From a checkpoint of a small image diffusion model.
Training: 13500 steps, batches of 384.
Rows from block 7 of a small image diffusion model, named by matrix and row number. Rows with one number within an expert belong to one neuron, the router's apart. Each number is 128 + 24 x the weight over its row's rms, rounded and kept within 0 to 255. All counts start at 0. Numbers have three digits each.
Before each expert's rows are labels from the 100 images, of 14848 (inputs lightly noised), where the router gives the expert most weight on average: "responds to" is what is common among them; "colour at peak" is the nearest of a few named colours to the mean colour under the peak. Only what is clearly more common there than usual is listed. The data: photos of arthropod specimens (BIOSCAN-5M).
# router: router (model.blocks.7.mlp.router.weight, 16x192), inputs 0-63
# up: expert up (model.blocks.7.mlp.up, 16x96x192), inputs 0-63
# down: expert down (model.blocks.7.mlp.down, 16x192x96, transposed), outputs 0-63

# expert 7
responds to: class Arachnida
colour at peak: white
router.7:165144147147073056166142128138119122110127133121140137099110137134108129122102127113163095137128133147123104163139158134121177144143109135118160112162150172120167139128137129108103122122112138
up.0:149119102148115140127135116159142131085119134117170129105112142143134186123120104127107126167136113095107121131161142139118172149114116124129159118165147192130110127136148111159161109129124122
down.0:126146113171154102128105141119124140149136088116116131103142119142106155114114137128153145102134129104125128119142110134128102058099174134168146140128107104118116144146085126098112113140123112
up.1:104111143143239105134135116101098142136131148131120131116156113148153089107115135116103151097134121133092145113098108119112113149123108100129127138125144120142119150145069129145114155122115120
down.1:138118135131211046147114123164124104162103155145122127150157139108113134108141116125129119131116144146156106138114165110121122161089153130128108105136129114149125117137123148135139127130141139
up.2:144103131115120129144155142102136154126114129121127125154158124147150116124133134112110111154124128095091124121140119116130149094159098147173140121143135099125114135118162023150123096116103143
down.2:113167149139132101123121121148135128120101126205104120119112127124128115106128112140129130128133121107088116132104128146094091156100154133145135120117139119115154133148110042111123149152149129
up.3:137110187119103120099119099106117101149123135139107095108192144112119092115119176110106142094118102138134176120115164138146137125117144137180092175110169100137133161143104084173123132153117104
down.3:151120129109152148136122152122113139145136174115146168131146132205128124130146124151122124137113077158156140123108109109103149231122082109090105125145128162148120124139136125074116144129096127
up.4:109118091161190103109144131127142108110134100122148138154131156171143182168120126132125146123150100155088127153159117125153134160117167157166124152121117127138111111102146180167159134121168130
down.4:128127115131141108128132146121146130105139170142102141132120128105176127148134097134108136143115124151130123141130138117153127091131135090156140110112120125148131133112126180131151114104120112
up.5:179129135116144129119158147146132142158104157118138106139109162132156119135116156088110117165088168135120113163147159174112144128096134130160112148131130135122125150141116131136108148127116111
down.5:112124111111126123127130138101117122108131127056123100144102090126121130167153148145129115124135164185143126147149112169154130131174125120116129110116121134107121133149111249119137121127112150
up.6:152134131111142128138122098134129177141113135145101134123131142135106156124082114121120153107115143136146124095142170131136098141143107131196105134117141173131145120116105217115083132135117144
down.6:106143122128102150122120132151121112137099120136144145144092136133151142130117146125120126132114118129101149105160125143168137135134140138154139114150173110122139109109137047125119125124168143
up.7:132130141109174138121160142196130140093147164087146119139139166156120141126096146095136161139127117110089120129173153118117179108112145126139150130150127169108126120118136203162108119123131155
down.7:163124151123107045133132142091116143107174123152146120101134139101112123137172099134122116107138111142145133131128119133143121119128090128201126146138120177132108152134086170157113102129151130
up.8:117176172156145101100111095143122104105122115118105113126121149137133092120116157095095159080101105123135167127111123150136097115126120099161100130096137107103141147158080093084146143136126123
down.8:131138166151113189087109148124129132122129099120129124125129126101139107123150137150137090141115114119186089131135155142149120135109134132213145129130132126141156082118107211114097097131159161
up.9:141125155140117129147159097164108110116125119139150105177133173125139109117129167124137104117133128166064124153148127105103196095055192125152138135149099154129127121130123126174135144140126100
down.9:117156134130070056142109151130155128146108159150120105141125106150157125155153098164099129140146141154156118148128131133130169117110129111053129114130094108154135140130120163112106105136136155
up.10:153132139112149128131188136143148124099126171105130169115156168149119172112126139162156121125133113074134130136150126097129135107095125091132126149133171130124102142105135116133164170122152138
down.10:135098124113114143151122133162126133158142091137122135118155128115100126128110135063110129122107129103115137086115135097124109176132123169132126106142141109138114119126117182131082145151124132
up.11:131147098135120111119131114145144121124131111129142125115073142115109156158125106132144133115130133181134120143120154078129147143069173159128116136152112170126107131124145186140143158113173121
down.11:109165089140090123100109129166114122132084157147106142128110151134112121151104115160149144124132128127132148142119115102125112142094160069138136117125132128113134121120136000141162129110132131
up.12:141149149130133158096173097159146168092122129137164142133147132147138148085129132102124110159125119124113103126137135133131120115172104135158089075133106153106160119087128141114145154067159108
down.12:103138123143138112124153166119117086146113133140165121109163151095094151084128141132141124113113121127143141129097119142119128151118153144080167167135098121104157146120145127140123136073110164
up.13:137111172146145132099160165127158147085151115103110129145153140192137130135156125162162141139131091121100124144146149111127122097148113114121111123127159117090134128127153103158112095136134156
down.13:118080139129125096106121105127124132132166191127156127136103167091115131110122135155147145128121126129126126141136106130145106148136086110111158136137153128095098157135111199139118110145122152
up.14:163116137162158088105155116127141130148097144155085107079119146123107167131102151112155145155072157134135135128115152113110145106151120097106118126126157157113117137146126137108101130112151128
down.14:115115103157097126132159130137131148128131102064135109099131163137128141134099120117145142132138151117148127144124127134141129084113127153137119109127098149111115119139153037154133135097107115
up.15:130155177165119117073137069158127171137134155143128160139109156178105112130145124135137100175127098119115137127143133112061125137111156110136140142128131093105109115106109110105155104129152122
down.15:126119130078072146108157118176108131108089123115104108119141102138144130120118114198150121136138107129097129165120096135109141154109163098152127130115146134132153118155133046124144164148143176
up.16:072131122107148183104121133152154143183165113147133131121105079126133153159095131131169140144111157175134148116142143075119128136113117133104176130136081119127112111122145148169132109098178107
down.16:155144149093119204099116096130105116106152105124103137125123183132093121111133109155117104109129160155129124142152128105164123068134127134116106100147110109142122132128166066120135104113116139
up.17:117168123155104085112107109151097124113131103149134116127130151149094132138095095124112139101183126174106101169144099155121126191119123139143153118129110137104104140122118133137137074109120094
down.17:165143139148180142129127144128153132151139148164139127152130093132135122135124147139125126131098161124134122133133155141090160171155141110130108124137137126129130109129115056092136116141158172
up.18:126119140129125114158165141175129125090128113135170159164104143141132136155107122106142114119153128119064096215148118102167153128117115140154108073156148085137104129119156146181146106137106125
down.18:151151151111179107118132131083091164146147118091127168143088117152142128173110149143110119152119097112151124152128124132108140124164130132166150161113142161086136094106140212111122134142137105
up.19:100125107151188219134136109122144105084125100151146151119116153104126165168124117141135176118099115092093123146133121113124136078137109157122095115156121171133100142097147165164153131143130120
down.19:139130128141109150127137142151123142114127155074126152113129103126148114165127135107140092140130126105124128146134135113155129152088141109082129099136130169135116140125135023139107143137121138
up.20:127128107139197173120147129138106100081114112127212153147090105129135149163146117136156144107088120136101135144137144126142144107082130163089135097134136169143124149131126160171146135098161096
down.20:116156113142080184136116129125148117148114116082147143142128128145139104115124126162139176133144133133125137147124136103100133186122113141187124157123132145127147096124138000130158124110138151
up.21:163099107144159126129149161120097141098131120139162115150092169111140170113146112137104121096112119123130139163135129118130142129107113128132103085161151125129096102106130149158147159121144144
down.21:097125116157127186131104110142148100127139119112138156131110070153101138130105131111125121122137180106082088136130121117157114155105114130149128110125142165147135130135123103108097152119147130
up.22:165146107115191143118135128146118113087090156140139140139126116135115154141127151088121135130094123100128108130171170116141128105115111120096103116114136147142155140093125174132088109108121153
down.22:095129143128131159141130136135140124145090093152123135131122140124160118145115127119129086136136140125122143142140117111127126126183152113091130113112125119145166128129112139122182095123135102

# expert 8
responds to: class Arachnida; order Trombidiformes
colour at peak: white
router.8:175147131138126087147140108111098090116118134112148135102111099123145124109116138106107116120116141109123108169131152150114142140112088125103124120140176157121165141136118107117094135122101121
up.0:114165172170122147113102139140125141131128142129124098092121135137117124132160136179128153111096101143183126106113112124117072132157129106096124114097109051092133116124101105078131151172168100
down.0:135112123137194187158140099127116120139100146081118155124117128147118122171118139155110147113119147138128138163144135127132120224121129116038100129135137119137140152132124106125146127103155112
up.1:092142101114087178134104156126179146102135129140128107149145123162092151162157132138141138145143137165124119111132089118138129120154153130116126139105102112135099092088154183119150123117176141
down.1:136117102123105068154134117114125131117131133101119118130155146135135127163131099110117129132114153149117115144118114111138137083140135129118132110097115111142123155118117130141158125120104113
up.2:126161129162135103125106145110082083158108118151097097102155116072091120153088136138132141109140146158162114123139124145090150121137188166143146162108137134142127116112120091175115151151126089
down.2:134145146173172129156108147141130170099097138101074094132151118176157103143145104137132116159133125189131128132122145125138136169116112090087117101109136130152137131103128083085163137116130138
up.3:110135124161096086139135153123141125080127142136122104123119201131113135131140102155129169102172088120131106158160124144143145113088175108143169124118133133112134119106117097121121172156144142
down.3:142156115124131117150162121136137144136138088162123115126143097133137118144128148134126137140105152107140148161127151112109120185090143152088130142102099162119114140128114102126152149129119135
up.4:138114130129111138115134129167163145143147155094128148124117123175094164119149131153142145164120118177142107107187130096120108124134137135149161152110109147118157128096142176106128128118160185
down.4:109110135134117121107129142113120108118124112117128138110104165139118122118116112111129131081146110162105148100181097106159120075121113152198106103132115122115150108106115173154163102117125093
up.5:111119157132082075127158112200171134145166137104100090098134178122116092118135156133108128178136126170146130142130169142123141147100168155164148125127123148089124109143115146107104129155178122
down.5:131139130121159037136136117129108136122136114134135099128137166115109146136128114124147158102151143148141139155113114147142147087103158127255123101116102126118129125161136142123153106130132150
up.6:117123138119109145102112085165141155102150126128111115127141206142109137127147108159075148151129120123142144078136108137118135085094137107122162137139135119127110110109115138118169119145155089
down.6:105121141132106142130113147087130103098142109107143143139123118099152086092171136122151119130105157142131131114127162132133144147156144109211121126134125143121138102103094045139092072118134126
up.7:120101128121153158102143135172145134103139143122144094112114186131108154154116132095164144102102115143137131103122146104128138116091149123130152118115115154114112133116120255122114143127187130
down.7:150123120121108184131117117123132132127134108175143110115138161141121126130130144113090116135124144146148122143105136136122101068111136131186139145131135132146116121145125000129108125119121124
up.8:151117135135174172092123138169109109081120167117156140117162151122126107067131136132099150097129094108145137124146125141119096108115114126107109151096075146123114122089094164101153134129101149
down.8:178110131150148076140111143104150167154112136152157115107147134131111122131132101130153101122132126114112091131113143130148122150104153143054120131099119141135114160125108207146121130143171145
up.9:119126143156155100082128133108120139119109121119124103133139137157121115142108147141120099099140094147086137134122135143108101125158104133138141128098168134097110123109158098127122128147138146
down.9:116131134156129116082141142161135127119126136117095107101121111114117126135118112106136138153106120140144109120123106131124111120127114131122139089121176153083128132118124055105138159200136125
up.10:140119122105071086144127147184149140122169137099150119126091168146095150170157130156135097128136127135131152141156136104124132157086200116116157108119144083123116133093154123133158133135148124
down.10:097149139072132003133119153139118153140124139170107139122087106138162122159149118137099106121146134126145109133160108105168125131110123143159126099119155121126162099093135181160131080113141113
up.11:089096103115125122123116140088153139142115095142152147130135102138127140165119114136181121178116145146094145114108120092139098125113087116153153115123110123116092099123155140122167091124144123
down.11:129117103123068189151137086167140140140116182122147115131125129137093131115159116098086115098158163133107108136104104127114113132144099144144098162132124111142117136155141101112072127149128155
up.12:115140099109094085169142132114099110105141122128142124117119140125124136122135132108127080121142126105110102145150136139167152162085124114159108127128152103146114146149126093167137111125114156
down.12:139120129154128155152117146097104140119141151226133122139117130115145129140136150136127111121108137134155116133115124131126136182182103112095113153136115129116136067146158184134102128132129108
up.13:105149097140125087090176106146167130108144092129169147135108112163102155143114107149134140153089111163106092113125132094146126101120119127119133100129081147113112120122128133110145092087164136
down.13:132140116164100179106139150130113134139116138154144156116110156126127138118149159120146150108140134154130167120108104111124154095178130117192129133153111083113136112156135109135137126113104150
up.14:143100145107141162107127102125123139127172108112142095178129174135118172125155121158147103093189094139119147149161092162139124115102215134146117116126135126128110080078174177140167157157145129
down.14:111124145135164124110117158137167119106139181069140116146137108100122137143145109121124150146087119112116107129136132134134111143124081124161121134116147164122116178101105026123087138152123141
up.15:117156139143075101158173157140107122142086140161093114089083135111114110180106155115175125130120155120141145130126138099110132143173128126115134105130128108132140131144156130126102106120149152
down.15:112107108082156139096156113156127115155076103056119126141137115137164140136126152161111115132167126098165134145145126118164126153125135136128127117122143146139145120121146116151135158136139112
up.16:150174141121146133087069095134123128140142173162120124093132142156103111120130146144106139125127154136149113111110120141117080132152089126122085138103142072107109136123080140100089129149173134
down.16:124145125074161177141115124123114122134167134096122148133133093120118155100143138113109080115118159153108137139127124125112129129185162105010127153135128145116118151130095179106187136124065123
up.17:117103126087158121130129147067124136144128145152137123134130176129140109090171118146133144106127118110148150101118126142114116103136124126095106100145142134138101132100148147164133165137144120
down.17:134094148081163166107125106162119112105133116113104136131126085153155121119076130092091083122130090131085111137131130112085112159111127124094147134123144116132140106092140087157121148139110091
up.18:120120131133131168102114135141138146090142147114136113151148147161132122122188090159114126108152095096121135124146092102125130088112152118101158098125130105113108105096147086137157142126141129
down.18:117162103117157160120148134135131147138114141107148123135096175165127117130102122161138122156127143142148137133129142132142099163101128157107122110118121097126151097111121133150134176152108129
up.19:124135102163113153164152187112157166101129130120102069129084171127157168159175107133153142118095140107129133124123107083125109128136117129110123131122126109142078123105127109144147132145131114
down.19:120162121148127182141116085125122112133106117104103107114081119134094135166124126120122114116157153138104095137122106114107089086116164116060122102111136129139097121118083132130137110153175099
up.20:127112117145123134078100112102132144129147131133133121160143105162132117110163109164120120091131097161106113111140071147095095132155167122104124146132129125093129181131159133133150156135142152
down.20:103130135127069089087131140139118093100120130092127133135116134095140130149155140115097098128129125160136140133131138132159123194071108128084132125140149130105149078139140163132164097138139132
up.21:174071125115108132150129123143158108126122154110155153149138114129135085098155122148124115176136110104115104151149093129125174105091172132123144143130108139129134139121129060124110116118120161
down.21:123137114141178102108132129155114115129101147133125130105110137125124124120176106125122089084147138129073159107124098137113087191084175121070093114108144084123145118157122140084162108150125141
up.22:132115134132143144100164102128138155092148127122137148156156127134141140151138120143123151130154082103111149121163125104169125121117133141119154098138137100120144113107127129147144123141151131
down.22:086107165100117182097136169109123124119134141093143141157159143123132170137125145106100114155100108123161110123149103134098125121151134090100131118153129109119146142148104237126123139144085115

# expert 4
responds to: order Coleoptera; order Lepidoptera
colour at peak: brown; black
router.4:110111140118161141117144121154170151130134137121131123148132156150128130145143127142158153151110098158106140100134118089136143091107173129163150130134088148128105135116131160141140139132132140
up.0:158123156192132116132123116111117110100111161226114094148112153150112134143149145094101103120121077133124089138135112123135131128142108136134107116164145145098119129104109119128112156126113174
down.0:156162143101152133148150140105078145135144143160130139166143166147113153118152113153122095108139115094132155137145113121159128141133125134114136119117129141138158176115144166137191117110122102
up.1:159142102148111103102106154151130130090118157147150089142104157136099155125137076118121145129132099117114070135171156161126146111135152139115132113150141188118110098072143147131137151105117137
down.1:102139167179151057107106148144117114138129107078149073112131178062164095129116151144119112136138136130163122154125117122159081070116140116152097114135136135091150114109097098117116120141150130
up.2:107146096142124123138128178142163114098119138155131132128128140114117126185104124108181181106121131097121143179138114109140140100164118114101104107160101138121119117140148134129154085111124119
down.2:109106131084135096096102123101150131076159134123147118122110120161176115115179133123113187126149134131096125090155103168123125114139111116186089156129178129087104112141123155121136096125133125
up.3:097112165187146161113132146124151141104145098100130160123124130187113128140126122134136098161135114147121118138146076130110087149151117198151127067129103111131110095092141138128143107091134173
down.3:143141109142115092096123157127161169127104096203147121158130144136137138119146138151142103156143117093173144140145104136144143068090154160110126129128118150112149125149147151135169124091130142
up.4:181116156122115096124136106112123134127114115118129152119146132131115109088111166098132105150101116122133121127142146147133127131138100147164119142137172149106170134122130122093082107133073170
down.4:094111135109142169104145131143136101124090127129136140122111084126153123137153128152160149133132147101157133126146116118118173154135139132127108128151129163116138065117104121134163078149144133
up.5:123157104158118136139138083158131131120141146156158169150099127124142139127129114141110154128153129167104094140120111123151141086098151105104091102120093117127167148123115126124147126133175123
down.5:141090107164142120130101077133124131118128148066124110096074144133121150146113115093114155106190159140097103139119105111162131161139123121177134150145110121133075127142112156152113136093144110
up.6:129124153158148145130119123145150093156123115182116123149152135137119082136128176103129072090119135133141162139133120133132118136130130123145137120092125117125118122136111123106110131139097099
down.6:113162167136133142098138144132152139125112133215123128104133168109141108110166116130144105148097097141110117094113177139120089128131107150074149088116175102082112127089095107093094137165097125
up.7:162131101123140124109127107099138142058116067128127116138126087116147131114141109126139144146114096115106129107113139076170136093118080126145124105136086176087123104108104137131109116126134137
down.7:134160099113111119121127120123140145140101114179151151151113163139109107088068119120122143116135109123109156117119117145099095123116129149196144158093122153119162097141149102105109131122165092
up.8:123112143160134083112136122165122123136160130131172151174097114151134114129160114135143103169126109167119101163153134100134135128089127189149160100140087100121096134115117120143128101121149179
down.8:134091114138160144153148104109108126111103132127133142147068128138085149129155113142119115102164146155151140161118130107095133108140132097131134144146142070123108103114145112183158093114166104
up.9:105144152146130149090113075114133142118150072187136119158142126133123114134104114136153139113115097119095144074149087152121125098152141134121126132178141126113099091133157148134143132137164095
down.9:113131082113097128124114136112138158129074106064141098142150154191132101150091145181172126127121150138124135126121115127174123125102146077152115132095105101168128136112151155151127149111116156
up.10:128140145119120135142145151148142102137156118128160100147165133137112121098095165091137139100161142107136133159133137159107141088109165127149099149075147084115139078105124135132142121135190135
down.10:084123131062134107158123131161149086145092080113125118147131129132102164170086128103123120120165145149123095125149117088129134167129123153132128108162121109166149124122104157138133135122172097
up.11:185116138127117087151134124104069127122095156142130116109131145102142123124139115120103133098090135066146148127126147150127148114114093103128122137140154143130146091142147121090114136139089117
down.11:154115152090135189086122084122117155052161114089142100128116138145109106076133131139146165116128121136113142121130114166134141121140088113139101125144137169098091140129138113129127140094115142
up.12:190118191139131097127128143150128134071124132159148149153119146193132135136149132130134122173137140123092083151174115128125126174074137139128118138140148143123138121102123090126084074119127148
down.12:124117150145083060109118147126137108133112141022105113123086090133138104114135129129107129131113117175123110121114155152117147150094120106221129146161109129129141077101129143119094138130115135
up.13:126129114177144144149113087081099120087148140196193107127154138183131113106153088141148141098193084129117105121120115160134143127120173147124137112118120148120122136094153128141155179152135111
down.13:147156124125132136162112134156150112127127137189137113130170124146095104094124114154117155110071125123122172111107162140160069121109117109136144101084132126202154159106163158124139133134138115
up.14:108115115162121098126136147149114136080132127143152128130107128162118133140161113127134072129136127147116116146137136115147101163146108165160112115129107081137105116072127135134162136096161168
down.14:126142077086116155130096124161118145097098138163150150156124150123141124134080115100150099115143135133153103133130128111181143104101142192128127148147105119128117097134160127149078117120096164
up.15:126116080185140104126123126084167096074117131178123126132122117152140142122179109140092120108143076099108120150137120098143120089125127108125111134122136138120134144113138151143149167142135140
down.15:159089119116108101157130105113070115150150142119097149077145120108137129187153129119074117131120126168139104159098123074048124118126125154128131117118106138119142122149126123110157086141132128
up.16:148141147171093170134104086152119111110119128112134168103081135135118093133137161165116118147113081152108125144166108115114136124122160134153132126148146129105154174113133121136169135119141167
down.16:145124134112113073148118122149109107114132126097109155133115137122075122107110157095153127132107121156115114127079145144106147153129128133103144139166106140131106099142137146123106155142174140
up.17:177070126111114138123139139096101167136136132130149094175138164127134101097167112173111094114104135117162155093114151152164131091109127099113103102149124130103130094129136142063127152133138134
down.17:123156143088139130169090126115145158137122128109125116092130166141176119159149094179133139137137128131124147162150166121177110177152089098140130109072138161153175151103118170114139121132149127
up.18:131155138157077084150124135148147144130117147120107161090096112128141075134122175136101157160082152157141116125111136123130131080134130140151107135150117092127166137152100114099129099122119139
down.18:142099132142136127115117142119150130117180155067118154106108104105145125096135124093114109137091120174122092094110126144129135126163107132155129157112134150117088093111099184112083127172102129
up.19:106145133150149122131136131153113100131124120178141119142135151142123166119091127084133149141129081107129081154138108177111123128136143164151115118098165189120116100085139137134114114129132141
down.19:155169119125140122172105147110117176117109140130128113140149173124130131158131093148119125117099128130143158165130141145184066147113133085122115127105108138179153154133136138129146134118151159
up.20:126138092122162134119124126132101104144143078112103117126083118114151149129118112098117117093132099134131139165118133138156120134118122143127130138109150140134090133118136120156121132151125131
down.20:140088133160108076117093072155141127123134110099110096109128168122143148118075133115157138128138122098110132165134126163179147068114123090187139105147147146134121183153094096086144160110125119
up.21:115151151135114146144110113171160096093127137169164161120148105112097143125136108140113166147138111154102088174143095099115128136125140124145092104134087127100128122097094134144149133094154118
down.21:118102122121123142084138123107093169086096096188109137143124142130110108159136113123142169108140119128135117111129093125159134133121147144148104095144138127072110124132155151129147132137120106
up.22:152136083175129078106116121102109125125133142113135150101092137111134134051143097119120125119138106106139103093141127143122116133142137137111130130101168170127117194128155095145143149152142121
down.22:113117132147101151140128128167143114152141148119105107123149122117104127135113139104146119138099170102114119136145143135144113142089140127126116150114116132160122185130109069087095145139111167

# expert 0
responds to: class Arachnida
colour at peak: white
router.0:165147133138121131129124118121101087145126134130133133094116097114138103097099139114125108108095148135138118151105168155125138144123091118080122120137143164121171126155107171096093143129097134
up.0:108145144194130088079131147128113138119160120146113100118124181157111123110170119169094148105164112105131109119132118118092090109110161132139133147104113163094102132117107147142155146141194099
down.0:126104130122103098145141124126104133153119109169136166136154132184152132125082113087146120085087104105130139128117164066126141124130100112136153119128114181130155149089161127131100124111136137
up.1:140152124145133176138121117082116134131119152158120131127095159108151095117127110125133110076104120120143136126095135123101155124110184106122140139136113167125125137153128124122122175175144114
down.1:097134113133110133109114122145122163150145159039139108124096154172104119128149160160127091145135123144169140119128118093123115145090144125099093126143160137126104064140128062133128104114145128
up.2:161104108124086153145147143132106141136114138157143124135154110118126106129116142117132092143129151135100114150117125085109162168157108089111147134135130102131132160133164155179114096083096135
down.2:115111128160158098138088130161126168125100101151104100135168113119091155091075110120140180117127136125121119130116118140127132151161133141220152140125134125101138148117122170145146173137111118
up.3:147099141114085115085152101128127140128129117128147104147139169141151091126137135103117064157092109145089131141147145132108165115081124121165131119128158170083117125118125085150088100130125133
down.3:126133091111168095124123136161161148136110121092161106118124167080153160151122134119152122121145169108120151127144101137138122117098158124132079117137100130118138130164150255116123120155119168
up.4:187138133165148147139086096126130117148116157167102108113146091120140094123142142120134095116118136103132139110114145136090142120135088104096131159134150133122130156139113106127152141149125100
down.4:163106110161120103112100114094098107145179165117125144122119059165112152159150120140124081096181117187137117135127137105096169146136130091124138152119107155118096115107155089112161111093156112
up.5:099134125148123160126106127127116156142115130150127111098139112094116139135097128108144113106121157137151124080105143122090117148195119100076135121140083121145145134142103167130156154080162110
down.5:123126132121131147124124129131121127147103091105109140144130090205086125128101123167143136102136114114168107138150133112128141145182142127158142131134146126140115118113139034116201101136153129
up.6:118173120131121107110119123155158137087128148149141140152134168145096131156159106158133165119121087140131139124157124139132129118072149141126091146132113126113137126105124107113131113122144106
down.6:129133123131128123132132164093135129147097096122128140112141121201115162122120124134151108118146143128170140104121099105122147172166155127058140118113141106153125116145097223136181111121159138
up.7:118124136114121092105088104138152121118135172114118156115129130142111118129167127153148161106127101141139121132134115123114111079078143117196154120135103122086123151139117048118142139171148096
down.7:128110120121094114127141124102088095135142114110155164146151157154104127138109149117135158091104115148165124114143144099135137131131139118120141114131128136134124120112138004141124085108120104
up.8:115155163138122127104100124127131156124134137118099117121157115158128123135137148131111131143116113124127131129134102117119065078148111120159119134135125055117119130120130030109134124131113120
down.8:129144159129180117110118135146133155129114122106120116105117132068140109118121126134117101144154160129113118140098100146136143118144151154148106119099129120118159128181096230122157145141135166
up.9:109089084125104139151153130131127131137130098141164160155122107128095163143122084142132105168162125144065104168146107094114150140120115117161152114161130098137113137121167175182154094085125137
down.9:130127119125102243151135095129133110147109106135124129111141105079139112109138131112117083122122131116106123130108144137156146139108109146182119137124122139138158123125121080123168122121123119
up.10:100163167141120086119151147133126172131107118125102124112105128163102119158147138109181140121104130155109131144140107129138075117172118156198125118160099087118144137116144096104126116131132154
down.10:136153144121056241126104148113136101125136133118119136109150118146162100150169118176114126134118115150103112121144133133076096154103135129093122129117122156118134105118127202112149089157132157
up.11:128082116136148136110178164148112115115111105146168131150117117148146177127108103117163150136127128126102115165132137109139166103109127129149157129175148163131102107130148179170125118113143132
down.11:103122126102057151137134115115125145131101156076119133131115132083122115098124137162118108141143144108098115128103105149137115161132139148127115145113144118107144171174108009113131131137142166
up.12:099127096142173159118140138118183143097145127124170131151140118169125153162145107156140134106117118143098127104141142109134082125120125150103149112141097133127093122112151167144149150106190119
down.12:106110122155080199094120134160123113129146126150147130119120123119091123121129121129127139126135114118098140125128106106122140068164112108133142145142116131119103106111115000120098126121126121
up.13:106156127149122133097119110150154169113165085122137132133104184170080150169161120154153136129126094144149134144150102116126076101129157126129115126105088113102103124098133179122158117156178125
down.13:121116127155155083135078127159184118136138131202118103125092119119098127134106115116093169151113157139115116136086149133122102127103114121121144101114153134132098109137110165149119160167111162
up.14:097150134173098159092138113147142157099180115131136100106101177146101132141136136164140131091154113141132139118129110104126094118113138138125122125089103123101106108105134157126189126155179112
down.14:156104102149165118135128126119096118154148126137145146140141110183143139119104134103109127128110094140153141136123158097111145161164104113067138161138111106142082110092145166144083135115104116
up.15:156089085158077088150159167140160132134130141123140131120153113117121142110104124128129114164151132136104111171125129112123168097105162150171154115168128145148133149125151079159113106078148152
down.15:120105071201144122158120123139107128109174159168131128108099159133118131121102100111136114137125097140136125132105155117088142130139132123082149171129083136131116147163138135150074093121109109
up.16:091156177111121140109137126134104175135146129134131098133100172128083104089116152120168134094157113149162117120147136127143092103139142135151128142080138138101108129122115144070150158148099146
down.16:140112119117112135098143126092091094093159129115159162120128116180115157106156090118123146144112129141140127122110137087098147155139119109019175136122154128124116139151116183139130124133138096
up.17:141166136147139109127113153153136138119116133133138129128120190128115138137130111143173122126132140142118124143147167153111154151105160103115140139125147206109118142140120162135137151133144129
down.17:156126149107125049121133121133121138138112112117115089135162146114121109095119159116179180122150147107142126113117169109133136142106157144194130127149136138115131108113118053137181105102100115
up.18:128113148219115117093109111137145093140128138164137109115164135126075104090103141137117113130127116143155131130104119152127124121102158159146109095120098146093122139138088124114122138149169192
down.18:167113122083155114164135143128151146140137151138139123133103173147141142177130120171138143115102116099141119118123119089120165120139192152093083132144074141157154151120131097096121121140128140
up.19:163081096159114159139175138127114128121131116160146159175116104141135155143121099135132113158116116115092126173138125100097144113141121119115142136168131149141132117141178152190142095090164160
down.19:133164130080047143141151122136137138157124137140124144115144112068146124139161162151107088131119135105110147142128136137120140087133127140160107113116112122142178160154126105122156106124132136
up.20:149108100131002127141150150138150138132118111141124127127115148119078141131127128137136103177151131132132088144137130120120175125125133134126137119159138133127130125140181108147124077095137143
down.20:112127098123078142173111104119129110116133163172142122153114130083148152116141099145108120107111135144117130149136118133083177144114104116114163147147112128132115159104148182141132116087113121
up.21:101161141162147124092089132148134134086144103144133127122117171159101145152149106151161157112136091143135125131151106132133076135133152126155122117100105120100106102099126190123172133147157111
down.21:106157148091179109125126132154144160121112124131097101123122108085128137141133121107116118149138140127076108115120107139138105141135136151186116117118154108118143129143114135088153200177097138
up.22:120140154131119145166130139156132144141102120145126116153095121124129153185144121117140113116109148180131136171141144102146115151107136147138111137136101081162143096129111183148089124155118099
down.22:116131151117153134120124120153113131155120108087118145132148129109137110089101152133106055125140149133120146158134142123136157190110153157192132128140137132115117074127123091134072136123131140